A small sound classifier, trained from scratch.
Data: 39062 training examples, 7.2 epochs.
Rows from block 4 of a small sound classifier, named by matrix and row number. Each number is 200 + 40 x the weight over its row's rms, rounded and kept within 0 to 999. All counts start at 0.
After each channel's rows are labels from the 100 clips, of 14976, where the channel reaches its highest value: "top examples" is what is common among them; "peak on" is the class under the peak. Only what is clearly more common there than usual is listed. The data: synthesized solo parts of chorales (CocoChorales).
# conv: width-3 conv (model.blocks.4.conv.weight, 144x144x3, each kernel summed), inputs 0-47

conv.73,196,236,219,220,150,186,161,260,157,156,213,198,209,226,225,140,121,170,290,235,189,252,270,204,188,135,202,181,181,212,272,244,185,265,190,163,278,308,258,117,215,193,174,190,223,234,154,220
top examples: violin; note C5; note B4; note D5
peak on: silence

conv.136,170,236,219,178,224,178,260,175,203,129,147,221,202,255,207,183,189,175,227,241,213,155,216,164,237,265,271,256,138,266,146,280,272,209,158,214,173,210,178,221,149,193,197,211,198,183,214,197
top examples: oboe; note A#4; note C5
peak on: silence

conv.47,236,186,225,169,194,222,192,232,260,162,199,246,197,173,188,213,181,127,259,226,135,232,177,261,205,166,146,162,219,275,109,205,227,263,187,143,205,132,142,227,228,166,158,110,278,234,183,233
top examples: trumpet; note F5; note F#5; note E5
peak on: silence

conv.89,275,159,205,198,221,195,244,150,165,148,186,312,193,102,240,175,157,182,220,239,165,145,163,208,256,198,243,180,140,193,257,189,194,211,225,163,177,186,126,162,175,132,135,213,223,189,157,195
top examples: trumpet; note F#5; note F5; note E5
peak on: silence

conv.55,234,237,230,176,201,221,174,200,231,179,120,236,217,174,163,151,148,115,217,183,222,173,199,173,223,242,177,202,207,177,241,219,174,216,178,206,208,292,226,226,128,285,227,224,211,190,135,253
top examples: oboe; note C5; note B4; note A#4
peak on: silence

conv.67,253,200,184,226,212,167,261,201,157,269,189,146,172,217,238,256,228,289,177,154,237,250,247,200,312,163,240,179,215,170,190,204,185,233,147,198,136,157,216,199,208,123,178,125,186,179,141,221
top examples: oboe; note C5; note B4; note A#4
peak on: silence

conv.49,181,220,226,208,240,218,208,176,192,193,217,206,309,192,249,201,127,155,170,210,162,210,210,201,174,171,201,191,250,245,218,151,172,173,235,294,192,198,213,216,175,295,195,210,287,191,288,234
top examples: trumpet; note F5; note E5; note F#5
peak on: silence

conv.119,233,172,298,174,203,197,233,140,212,228,118,184,195,209,221,267,231,179,201,154,235,206,234,192,277,185,178,214,153,201,237,174,237,292,167,177,303,175,248,212,238,181,272,184,197,158,223,158
top examples: oboe; note C5; note B4; note A#4
peak on: silence

conv.4,172,228,277,185,188,229,183,153,195,194,209,209,244,253,209,147,203,192,258,228,251,178,166,233,240,248,165,139,168,109,217,217,203,197,189,123,198,147,244,198,156,253,148,203,212,218,166,191
top examples: oboe; note C5; note B4; note A#4
peak on: silence

conv.120,242,208,131,179,176,187,230,201,225,212,128,185,162,160,163,187,142,180,249,284,262,232,193,177,155,161,233,174,239,257,198,248,180,174,205,231,190,237,243,232,180,159,203,196,264,179,188,223
top examples: trumpet; note F5; note G5; note E5
peak on: F5

conv.39,206,179,153,238,208,255,260,197,251,181,207,158,180,159,214,207,118,287,211,249,227,224,215,221,166,188,195,252,252,266,256,187,183,227,193,239,215,266,173,247,192,209,215,232,267,225,245,172
top examples: violin; horn; note C5; note B4
peak on: silence

conv.90,188,265,207,162,213,218,171,216,141,252,186,155,213,183,207,135,238,141,186,221,131,201,275,228,222,189,177,251,237,190,200,183,184,184,248,215,153,177,230,187,159,137,270,265,152,227,245,255
top examples: violin; note B4; note C5; note C#5
peak on: silence

conv.99,243,187,201,246,227,214,210,243,250,239,215,171,176,232,203,232,267,160,275,193,92,118,160,244,173,267,215,205,129,201,207,195,197,234,208,168,220,242,181,244,248,214,213,175,264,238,259,176
top examples: violin; note C#5; note B4; note C5
peak on: B4

conv.141,212,244,191,171,204,155,165,191,203,174,153,246,196,229,166,166,249,158,207,248,230,159,204,176,311,214,235,207,208,158,188,242,228,215,163,207,148,156,134,143,200,149,182,165,239,212,194,210
top examples: violin; note C5; note C#5; note B4
peak on: C5; B4

conv.13,257,199,130,222,182,183,161,197,189,231,151,232,174,235,261,219,265,201,184,323,207,199,157,179,213,147,222,213,164,125,226,142,161,221,169,178,148,327,191,204,228,258,174,240,186,188,185,218
top examples: violin; note B4; note C#5; note A4
peak on: B4

conv.51,210,185,209,174,248,166,144,214,139,169,136,159,232,279,215,216,146,171,213,244,185,241,208,204,265,158,169,334,154,206,166,176,233,186,198,204,172,241,172,170,179,218,208,203,227,182,177,217
top examples: oboe; note C5; note A#4; note B4
peak on: silence

conv.14,226,214,213,185,179,169,236,214,78,148,241,142,265,177,248,212,240,155,154,227,158,171,223,216,220,135,166,198,179,153,203,218,242,152,239,148,183,312,287,263,223,223,202,234,245,263,276,208
top examples: violin; note B4; note C5; oboe
peak on: silence