A small sound classifier, trained from scratch: 39062 training examples.
Rows from block 2 of a small sound classifier, named by matrix and row number. Each number is 128 + 24 x the weight over its row's rms, rounded and kept within 0 to 255. All counts start at 0. Numbers have three digits each. After the name is the row's rms in percent of the matrix's.
After each channel's rows are labels from the 100 clips, of 14976, where the channel reaches its highest value: "strongest on" is what is common among them. Only what is clearly more common there than usual is listed. The data: synthesized solo parts of chorales (CocoChorales).
# conv: width-3 conv (model.blocks.2.conv.weight, 112x112x3, each kernel summed), inputs 0-111

conv.87 124:131124156137164118108111138078115121151157141122179098111115154150164069137109138134146127126130131103124158204123134101100105159112141120146121167096138122106130142093127136096159103132140135130137137109189098169124125095115102168142128123115140128093123190122125107132120113139137113128098129075132129085160141110151165102140116131106
strongest on: violin; viola

conv.59 093:125164127136114155115120107126120109093139112120138143116097107124162086112159111121182144159100147102128136125127149102132110089144134098131112171145136137129126146110105153173156107146129149111121120139111128155136139107179144158172121183122141134136181157115157149095118107107079078134140177103170117133129119140152167121150114173096
strongest on: violin; note C5; note B4; note A#4

conv.88 111:132125151115153107152124119108117118081131129128151119141154110102140145153102109118131132123163139119156131108181175168148095138140104148104126157092131122091157117087110168094137141167132166175121112090163137162089112167118127131116139139133130130133127201170132117122075167112125115111127134116087160096124133098132149146104119132154
strongest on: violin; note C#5; note C5

conv.57 103:107122086136098123219096197140110134120126151125146136142082149122123141166163103097088113152121097140128107163086119101102143110108117131136100111091147090129129172131124106138126090147108116114147127125128133148123119145108087105146143110135119154133167132153125151123154184101127125120103133125108135149115117113142088168119141116097
strongest on: trumpet; note F5; note E5; note D5

conv.32 103:181122124131092091165139114099129122139138179148102082120123107122139191160135143112121111117125149160118129147114114144157141128164128115102091083111112133106119177126150145108124144121118144110172162157180140166132116113121123125123136114158141145134114138168165147116130124051145138131126137153120116158141140128084086127138097149092
strongest on: trumpet; note E5; note D5; note D#5

conv.76 108:153143120124114126150137132147137151104117140152094104125123106134149183130137139146091111143126090155138125097098107126194093098135166156110141111145137193089118162125141121112122129106171117111167148126125121150118131140120144129149140150153182101103115128129104134129129103092093141212111103111123121159140102153113139161112088116140
strongest on: trumpet; note D5; note E5; note D#5

conv.75 090:136148139121080135149089127111146130149149095139119131082116113156148121141152170121150134174102107140138163090114148134114125099123124124188134128150157119139098148127145101141158149138162108141099104141129189112125094102136084131158163143165152131175116117105124152077152112118100122084145161150122136149149138131115101146134131169087
strongest on: trumpet; note F5; note G5; note F#5

conv.45 102:188144124117159081095125167145152127110141127130119147146124137132135128113117114133103188096118102124114096119149180128130163140141108122149167174107106127099160157149096133101076141122161112130159117101127155128139154130139107127107152121138162111149111125099138096118120088119136094141125097129111152094073112120138096135112066137160
strongest on: violin; note D#5

conv.4 090:109173120118118116159133145063172163091142137078131156127122132101117147149100151158142110135114123148100139097141122087095117133150180146156183104103153106100111143135100105107105131144120114146116110140158153119107132155120142136140124096128145136122140141101093146189090119099150125132137098091109110172118127148120158151112141097092
strongest on: trumpet; clarinet; note F#5

conv.68 104:122103127124127081146137131133083159130106131137116152139090124103095091114111142158128128121092142136107117160123060188080121155134121147098145128109092128146130165120179160097112109100109166136117129085150112126122120106156109163159096132161134141128113116097094168158097106102135115098153146114103141178125126138123135099121118134109
strongest on: clarinet; saxophone; note F#4; note G4

conv.40 092:138137156085118103151122172148134086155117165127147080104166124154145149175098117146126120127108131122113141149158135131116137108142129130179139100187121154116117134093122116158110110102146108138138104167120137153141127146066110136093136129137132109131169105154114144127144153121108128118159172089118104166179116152101124092161150163130
strongest on: trumpet; trombone

conv.14 097:127071137117120124099179103164106141117097141164096120120118150152096117114104132149102158127116150158143142129139142136139136133161134109125119088129132119129104165092113129105084137146128141102132146108116146074081132122106139116133127078134128123130067119127117124163138136143112151127117052146150104139124100138105180160154170084145
strongest on: clarinet; note F#4; note G#4; note G4

conv.71 096:114139116116109155174123159146094159138106099140111128125137083086169095132145138141128128116125088147160121100077127123110145122086136122134164168156156127087086132164120140114125089125073105128108150109129122117106113137132106145145175111114113103119163152118187169149121166159093103121176118128143123161116129126116112121143121143101
strongest on: trumpet; note F5; note E5; note G5

conv.90 099:089127140145156152118161139136144123153115146136136159074124132159132134105113169169110085092164130117141138122127083116171107119148114144115095158149156122171135138141132145158153115185139146135127108120084165113158149182096148079108124138086109088082104151114127104145138115146145141156138112149137118090159128146125144109117107119128
strongest on: violin; note F4; clarinet; note A4

conv.47 085:137120160138131136141113145145183112093108120140138165114139114116129122143168117164154162172135143137137160151111086162140114134142128116161083092149123124140089076094129127065137128169155165119161131141108172101114117092107137083130101155124115128107125164157130125103114157125107137166127133131101095148120149133140145139079127170133
strongest on: trumpet; note F5; note E5; note F#5

conv.48 104:129137113104127213144122172123139068117094094131128112185122127136159134125109116095118151127102121148115127116125110132130145189125156171143160132109107156103180123156097139125116126076141090133158100100139123103148166157129122143174131145124145138121111127089150104147160096150126136130133104143132142130162141136138133128108090133101
strongest on: violin

conv.24 105:138148112110133140121095123134147146137106152102135098125140140102089174142134159157134110116110125123120135124130162099138106142112088107111110140131124096125131127135098145124108130098115171133105081120147108201076111146087100131168191140112193125148162150152141149138106149117150133147156099121171152123129142079116162132132127102105
strongest on: violin

conv.30 109:131102119090094102095141084160118115173150161154123180104122083150120114132074128140115130127157087114123147137129154142118120148186133129126104112149100106140143139104142143131115158152113141170145126137146202092133137141120163094123140103148129115134116145164148089111145159108124118148152153146144103145106105146128176146117122092154
strongest on: clarinet; oboe; note C5

conv.69 107:125086149143101139110164109156144129093167141128125151141102150116087122118116158141170147110100117141175162115119109145149153115148129127106108140081127148106122101144127151142080093134151161144114141085140134160133114087138136190131131148112069146135088148138095137173094119114094151120136167152148158119099136123140167106113111119121
strongest on: clarinet; note F#4; note F4

conv.8 110:133160149080141120090110137114126118138152093161158123103122117149068148119105155141178100187127097116125177127154107111110140134182098125102160106160142129149138122088136136149151119123145136121114131171103107135088126074145111088084100088110121151127160138143136144136138125134114132135132137154109091139111120136137154126103101083123
strongest on: trumpet; bassoon; horn

conv.9 112:108177142132178128094126101140129130156112119156092156133132102103122149104192137129142141127100146143106154114148157127114119091124129088119106153143125169166126150079112143129140129127176115096121159120128114129116127147140125116160144104130103095128124111137087132134141159163161156132115136143137119125110146170123144117181219150148
strongest on: trumpet; note F5; note D#5; note E5

conv.96 087:148146139179121126151154119143181156121149102147120161116123174122152134123059141138120078158120126124120118146096101103120122170174095087096162145106124112169153088129112121113097111154119137156095116164128129124125125097146111120114101106164166119136116132141154148084127105099091164121145119127129139114135147158167108158132112107122
strongest on: violin; note B4; note A4