{
  "train_examples": 39062,
  "hop_length": 160,
  "loss": "cross_entropy",
  "eps": 1e-08,
  "merge_dims": false
}
Rows from block 4 of a small sound classifier, named by matrix and row number. Each number is 50 + 15 x the weight over its row's rms, rounded and kept within 0 to 99. All counts start at 0. After the name is the row's rms in percent of the matrix's.
After each channel's rows are labels from the 100 clips, of 14976, where the channel reaches its highest value: "lies over" is the class under the peak. Only what is clearly more common there than usual is listed. The data: synthesized solo parts of chorales (CocoChorales). In brackets: how many of the 100, against the usual share in percent.
# conv: width-3 conv (model.blocks.4.conv.weight, 144x144x3, each kernel summed), inputs 96-143

conv.99 093:46 55 71 58 67 54 51 18 56 54 49 32 39 45 48 54 33 51 57 61 55 71 61 40 71 21 39 18 36 33 66 50 52 38 45 31 39 34 59 66 30 67 43 63 78 27 30 69
lies over: B4 (29 vs 3.6)

conv.59 114:50 36 46 67 64 61 31 87 49 74 50 59 55 41 44 43 34 64 44 78 48 62 59 36 53 67 45 43 48 52 38 57 25 22 57 31 63 49 43 60 58 55 57 36 48 64 86 38
lies over: C#5 (29 vs 3.6)

conv.100 103:72 40 81 53 26 62 32 68 55 45 46 29 58 53 35 57 50 40 50 40 62 57 57 48 60 58 35 66 61 24 58 54 55 76 47 37 54 33 70 46 69 54 42 63 70 25 50 71
lies over: F5 (26 vs 2.9)

conv.85 111:66 46 78 38 46 65 44 33 50 67 43 50 56 41 44 35 58 52 38 55 43 54 47 32 64 45 32 35 52 35 55 49 52 34 30 36 42 37 80 56 45 57 52 68 87 36 65 25
lies over: B4 (38 vs 3.6)

conv.27 101:57 49 37 37 47 39 31 60 72 63 69 54 42 71 38 56 43 62 36 79 59 59 66 46 05 59 53 37 75 44 46 35 42 54 62 58 57 58 64 45 76 69 51 48 54 39 73 59
lies over: B4 (33 vs 3.6); C5 (28 vs 3.5)

conv.66 096:37 61 71 52 74 57 30 64 59 43 53 46 62 43 34 57 36 71 44 78 70 51 53 25 85 40 43 44 57 32 22 48 46 44 35 54 31 51 48 46 61 52 46 47 42 26 49 44
lies over: B4 (41 vs 3.6); C5 (27 vs 3.5)

conv.143 106:48 24 54 34 57 60 29 68 54 52 58 36 35 43 55 32 54 52 47 34 62 58 71 46 54 53 51 57 52 51 51 67 66 32 39 23 81 48 80 33 59 49 59 75 52 39 29 47
lies over: C#5 (40 vs 3.6)

conv.110 087:44 48 47 37 56 48 53 51 77 46 38 40 34 74 28 36 35 64 84 36 71 55 93 42 54 47 53 44 41 45 51 26 44 34 59 59 48 68 79 48 70 54 47 51 30 57 73 32
lies over: E4 (25 vs 2.9)

conv.141 085:49 59 30 48 58 50 25 58 48 54 48 54 61 41 49 63 60 85 67 49 51 62 40 35 40 57 53 57 20 34 40 59 71 24 39 39 80 52 52 47 52 65 19 53 36 74 82 42
lies over: C5 (29 vs 3.5); B4 (27 vs 3.6)

conv.92 093:54 51 34 49 38 55 70 83 40 53 50 55 56 19 34 55 38 49 48 75 39 47 35 45 31 35 58 62 46 52 20 61 41 86 18 40 62 48 58 49 42 51 54 52 54 49 42 36
lies over: F#5 (25 vs 2.7)

conv.119 118:45 56 51 44 48 43 67 53 36 82 45 98 39 59 74 64 66 69 46 60 53 49 44 55 69 56 51 55 40 53 59 46 44 48 87 79 45 41 53 32 45 60 35 83 28 42 38 46
lies over: silence (100 vs 12.2)

conv.13 102:46 41 67 68 63 43 36 45 60 43 46 45 30 30 55 54 41 85 40 32 34 42 31 47 46 67 55 56 49 78 45 69 34 37 75 24 63 39 40 52 39 82 36 57 55 46 50 56
lies over: B4 (25 vs 3.6)

conv.71 086:70 38 51 84 35 60 41 60 46 42 43 46 54 59 40 57 80 35 46 39 63 68 56 61 68 40 46 51 36 50 51 68 20 61 55 47 62 50 60 48 71 81 33 39 36 23 42 40
lies over: B4 (26 vs 3.6)

conv.24 092:55 33 48 57 39 30 66 70 41 16 68 40 57 36 65 39 62 53 51 49 44 81 83 51 54 53 29 58 38 54 57 62 51 39 20 63 26 86 48 63 61 33 52 52 65 38 30 76
lies over: silence (44 vs 12.2)

conv.8 100:43 41 71 51 42 46 47 33 85 37 80 44 48 26 51 59 46 30 55 52 23 40 41 27 82 70 59 18 33 49 42 61 55 52 69 51 30 52 42 60 48 39 42 35 66 41 63 32
lies over: A4 (32 vs 3.3)

conv.78 094:34 70 42 30 78 57 36 47 56 42 50 55 73 72 55 30 48 24 75 49 64 52 70 39 65 53 21 68 56 59 51 71 53 49 41 40 27 45 30 30 63 38 44 30 47 50 85 33
lies over: F#4 (32 vs 3.3)

conv.47 083:56 40 40 50 32 48 41 22 49 46 82 32 51 38 77 21 62 37 48 57 46 61 48 49 55 74 42 37 49 65 64 88 48 56 34 60 61 58 43 44 32 56 51 52 58 52 32 80
lies over: silence (51 vs 12.2)

conv.120 102:30 52 21 60 44 51 76 78 48 51 37 55 62 34 80 34 79 46 43 27 33 56 45 57 23 48 61 62 37 51 33 68 61 68 58 48 46 41 57 56 35 41 51 73 59 75 49 59
lies over: F5 (28 vs 2.9)

conv.43 092:93 53 59 36 57 46 60 43 50 31 52 41 46 27 43 55 49 40 40 61 65 52 44 72 36 58 76 60 53 58 33 54 34 47 57 51 95 52 47 52 48 51 49 47 41 59 62 56
lies over: C5 (41 vs 3.5)

conv.22 087:39 41 75 46 55 41 70 54 54 53 37 49 45 36 62 33 51 50 36 23 60 34 60 35 43 60 60 43 53 38 23 41 69 47 91 44 60 54 48 54 64 59 62 54 36 39 53 65
lies over: B4 (30 vs 3.6)

conv.28 110:51 69 23 28 78 41 45 56 42 56 50 73 49 58 46 49 69 13 46 47 41 48 50 35 56 27 52 56 39 47 39 48 65 79 41 42 24 57 41 35 61 62 72 60 58 41 51 46
lies over: C5 (26 vs 3.5)