{"arch": "crnn", "model": "sound classifier", "dataset": "synthesized solo parts of chorales (CocoChorales)", "train_examples": 39062, "n_mels": 64, "hop_length": 160, "input": "log_mel", "spec_augment": true, "win_length": 400, "targets": ["instrument"], "num_classes": 13, "norm": "batchnorm", "activation": "relu", "depths": [1, 2, 2], "kernel_size": 3, "stem": "single", "widths": [96, 112, 144], "rnn_width": 256, "rnn": "lstm", "bidirectional": true, "rnn_residual": false, "rnn_layers": 5, "label_smoothing": 0.2, "loss": "cross_entropy", "optimizer": "soap", "beta2": 0.95, "lr": 0.0029, "beta1": 0.95, "shampoo_beta": 0.95, "eps": 1e-08, "precondition_frequency": 32, "max_precond_dim": 1024, "merge_dims": false, "one_sided": false, "adamw_lr_other_params": 0.0025, "steps": 4400, "batch_size": 64, "epochs": 7.2, "lr_schedule": "cosine", "final_lr_fraction": 0.01, "warmup_steps": 220, "weight_decay": 0.4, "adamw_weight_decay_other_params": 0.05}
Rows from block 5, named by matrix and row number. Each number is 50 + 10 x the weight over the matrix's rms, rounded and kept within 0 to 99. All counts start at 0.
# weight_hh_l0: LSTM recurrent weights (gates i, f, g, o stacked) (model.rnn.0.rnn.weight_hh_l0, 1024x256), inputs 172-255
weight_hh_l0.921:39 41 57 45 57 52 61 50 49 47 54 45 50 55 54 27 57 31 50 41 54 48 40 42 49 43 42 50 44 59 46 59 35 60 44 46 48 66 49 43 53 40 50 41 56 50 52 53 43 60 53 57 47 57 41 56 57 53 46 61 33 58 41 49 42 60 47 53 50 46 49 44 55 55 61 50 41 55 44 45 60 43 59 49
weight_hh_l0.922:76 47 60 51 52 48 44 39 64 50 50 45 54 56 54 60 45 61 45 53 50 46 47 35 57 38 40 51 45 43 53 53 61 61 53 57 56 19 45 59 48 47 62 47 43 48 50 47 35 60 58 56 61 51 46 60 50 56 39 43 47 46 54 43 53 55 56 41 46 45 44 56 60 30 50 58 58 67 42 51 61 43 42 50
weight_hh_l0.923:56 55 60 51 51 48 44 45 57 52 45 32 43 54 50 51 42 52 58 59 50 52 59 34 49 32 53 38 45 39 22 40 57 31 57 54 49 51 51 50 59 34 58 49 61 54 58 40 42 55 51 66 55 49 35 43 38 54 64 46 31 54 48 49 47 56 38 44 49 36 40 49 33 46 62 60 53 53 67 44 54 62 47 58
weight_hh_l0.924:58 46 55 59 56 47 44 56 51 53 42 55 43 46 49 42 47 45 56 47 44 53 53 52 34 65 48 53 56 56 57 36 48 54 42 56 43 46 37 53 44 57 59 49 49 48 45 45 51 45 56 56 57 44 50 49 48 48 37 44 37 52 67 41 40 45 46 46 59 52 54 52 55 66 51 54 43 49 42 53 43 40 41 48
weight_hh_l0.925:38 53 45 45 61 47 46 53 53 44 50 45 53 51 45 44 50 59 53 48 45 49 55 53 59 35 41 58 41 40 50 58 39 48 49 45 41 46 68 56 50 60 47 51 44 51 61 47 51 49 46 67 53 54 50 51 48 46 53 46 46 30 52 52 41 50 62 46 58 55 42 51 51 46 49 51 44 43 41 49 53 45 55 45
weight_hh_l0.926:33 40 57 53 59 66 50 52 44 47 49 46 52 56 55 46 57 35 48 68 68 35 65 52 39 39 49 51 55 46 59 40 55 62 21 70 40 60 64 38 52 54 57 40 33 72 58 56 35 24 48 36 38 51 46 43 50 74 47 42 40 57 60 32 37 56 34 45 58 68 60 39 56 51 59 52 27 54 38 51 51 54 57 51
weight_hh_l0.927:79 56 40 50 50 56 36 73 44 40 43 49 55 41 38 42 57 60 61 55 40 39 47 50 38 47 51 56 47 59 51 33 43 57 64 41 53 58 48 43 48 55 48 49 42 46 54 69 64 52 32 41 50 42 51 61 51 64 75 22 26 60 56 49 53 38 40 52 47 39 36 52 64 36 45 42 49 67 39 46 67 42 41 43
weight_hh_l0.928:40 48 44 64 38 41 37 51 53 43 49 56 49 58 58 50 52 49 41 66 53 47 47 55 46 61 55 45 57 54 66 57 60 52 59 43 45 50 35 53 47 44 56 53 38 57 51 62 59 39 49 48 41 50 55 38 50 62 44 45 48 50 39 46 54 46 57 52 64 39 53 46 44 52 41 47 51 52 67 41 44 39 62 40
weight_hh_l0.929:63 58 59 61 49 44 50 55 36 46 59 10 44 71 44 50 39 43 53 41 47 38 61 47 64 44 58 64 53 63 25 45 51 42 50 44 52 48 54 64 56 60 52 48 40 52 55 39 57 29 48 42 33 51 63 60 45 47 34 37 49 51 49 59 55 45 45 27 51 48 50 52 64 52 42 66 59 51 71 42 54 40 44 47
weight_hh_l0.930:38 56 46 59 44 64 42 51 47 39 52 60 45 51 49 46 48 48 44 64 47 46 57 45 56 57 60 58 57 57 57 59 52 59 61 54 66 65 51 41 38 69 42 75 33 46 47 59 51 49 45 49 45 46 48 59 45 39 29 54 70 44 49 33 62 49 42 59 60 55 45 59 52 51 53 52 60 39 50 64 46 39 54 46
weight_hh_l0.931:58 25 47 51 51 60 48 45 40 58 46 38 45 40 53 47 49 50 42 33 53 60 55 51 39 53 61 49 56 57 52 41 47 51 55 53 58 56 54 53 55 47 42 44 18 42 44 50 52 39 65 53 44 45 48 50 52 38 37 38 48 62 51 50 58 52 45 49 59 58 71 63 55 51 46 47 48 64 45 64 45 58 57 53
weight_hh_l0.932:66 56 50 47 47 56 40 51 45 43 38 67 49 48 53 53 54 50 55 43 52 52 56 52 58 53 34 52 57 47 50 48 45 47 52 52 54 43 30 63 58 70 43 50 49 51 46 50 56 56 45 57 46 49 58 52 47 65 44 40 50 41 36 50 56 52 34 50 45 64 63 47 53 57 53 56 46 52 55 48 40 47 49 54
weight_hh_l0.933:49 47 59 65 42 54 27 50 45 45 58 54 41 49 42 39 55 50 36 70 61 48 54 67 55 64 79 63 51 44 38 52 44 75 35 48 41 50 47 76 55 51 54 46 59 50 66 61 73 47 53 42 69 43 62 45 49 39 43 54 67 56 44 40 54 29 41 48 31 60 42 41 52 73 45 51 42 52 59 39 45 39 51 50
weight_hh_l0.934:51 64 34 52 36 47 43 43 49 46 55 56 45 62 48 51 57 46 51 53 48 36 59 58 55 45 55 52 49 54 48 62 57 60 61 42 59 61 54 48 36 47 60 72 64 47 51 59 47 54 52 37 49 58 37 52 71 29 26 62 69 32 48 56 39 47 46 48 56 56 48 59 55 51 48 51 47 45 44 39 46 61 35 56
weight_hh_l0.935:40 39 62 48 57 42 45 35 41 62 43 49 62 50 53 41 36 41 44 39 53 68 35 47 46 52 50 60 44 55 63 65 61 59 59 42 64 50 42 46 48 53 45 51 36 37 61 58 52 56 49 41 58 39 54 49 34 45 50 62 47 48 50 39 41 54 48 62 55 50 50 51 51 54 48 58 53 65 39 38 42 50 47 36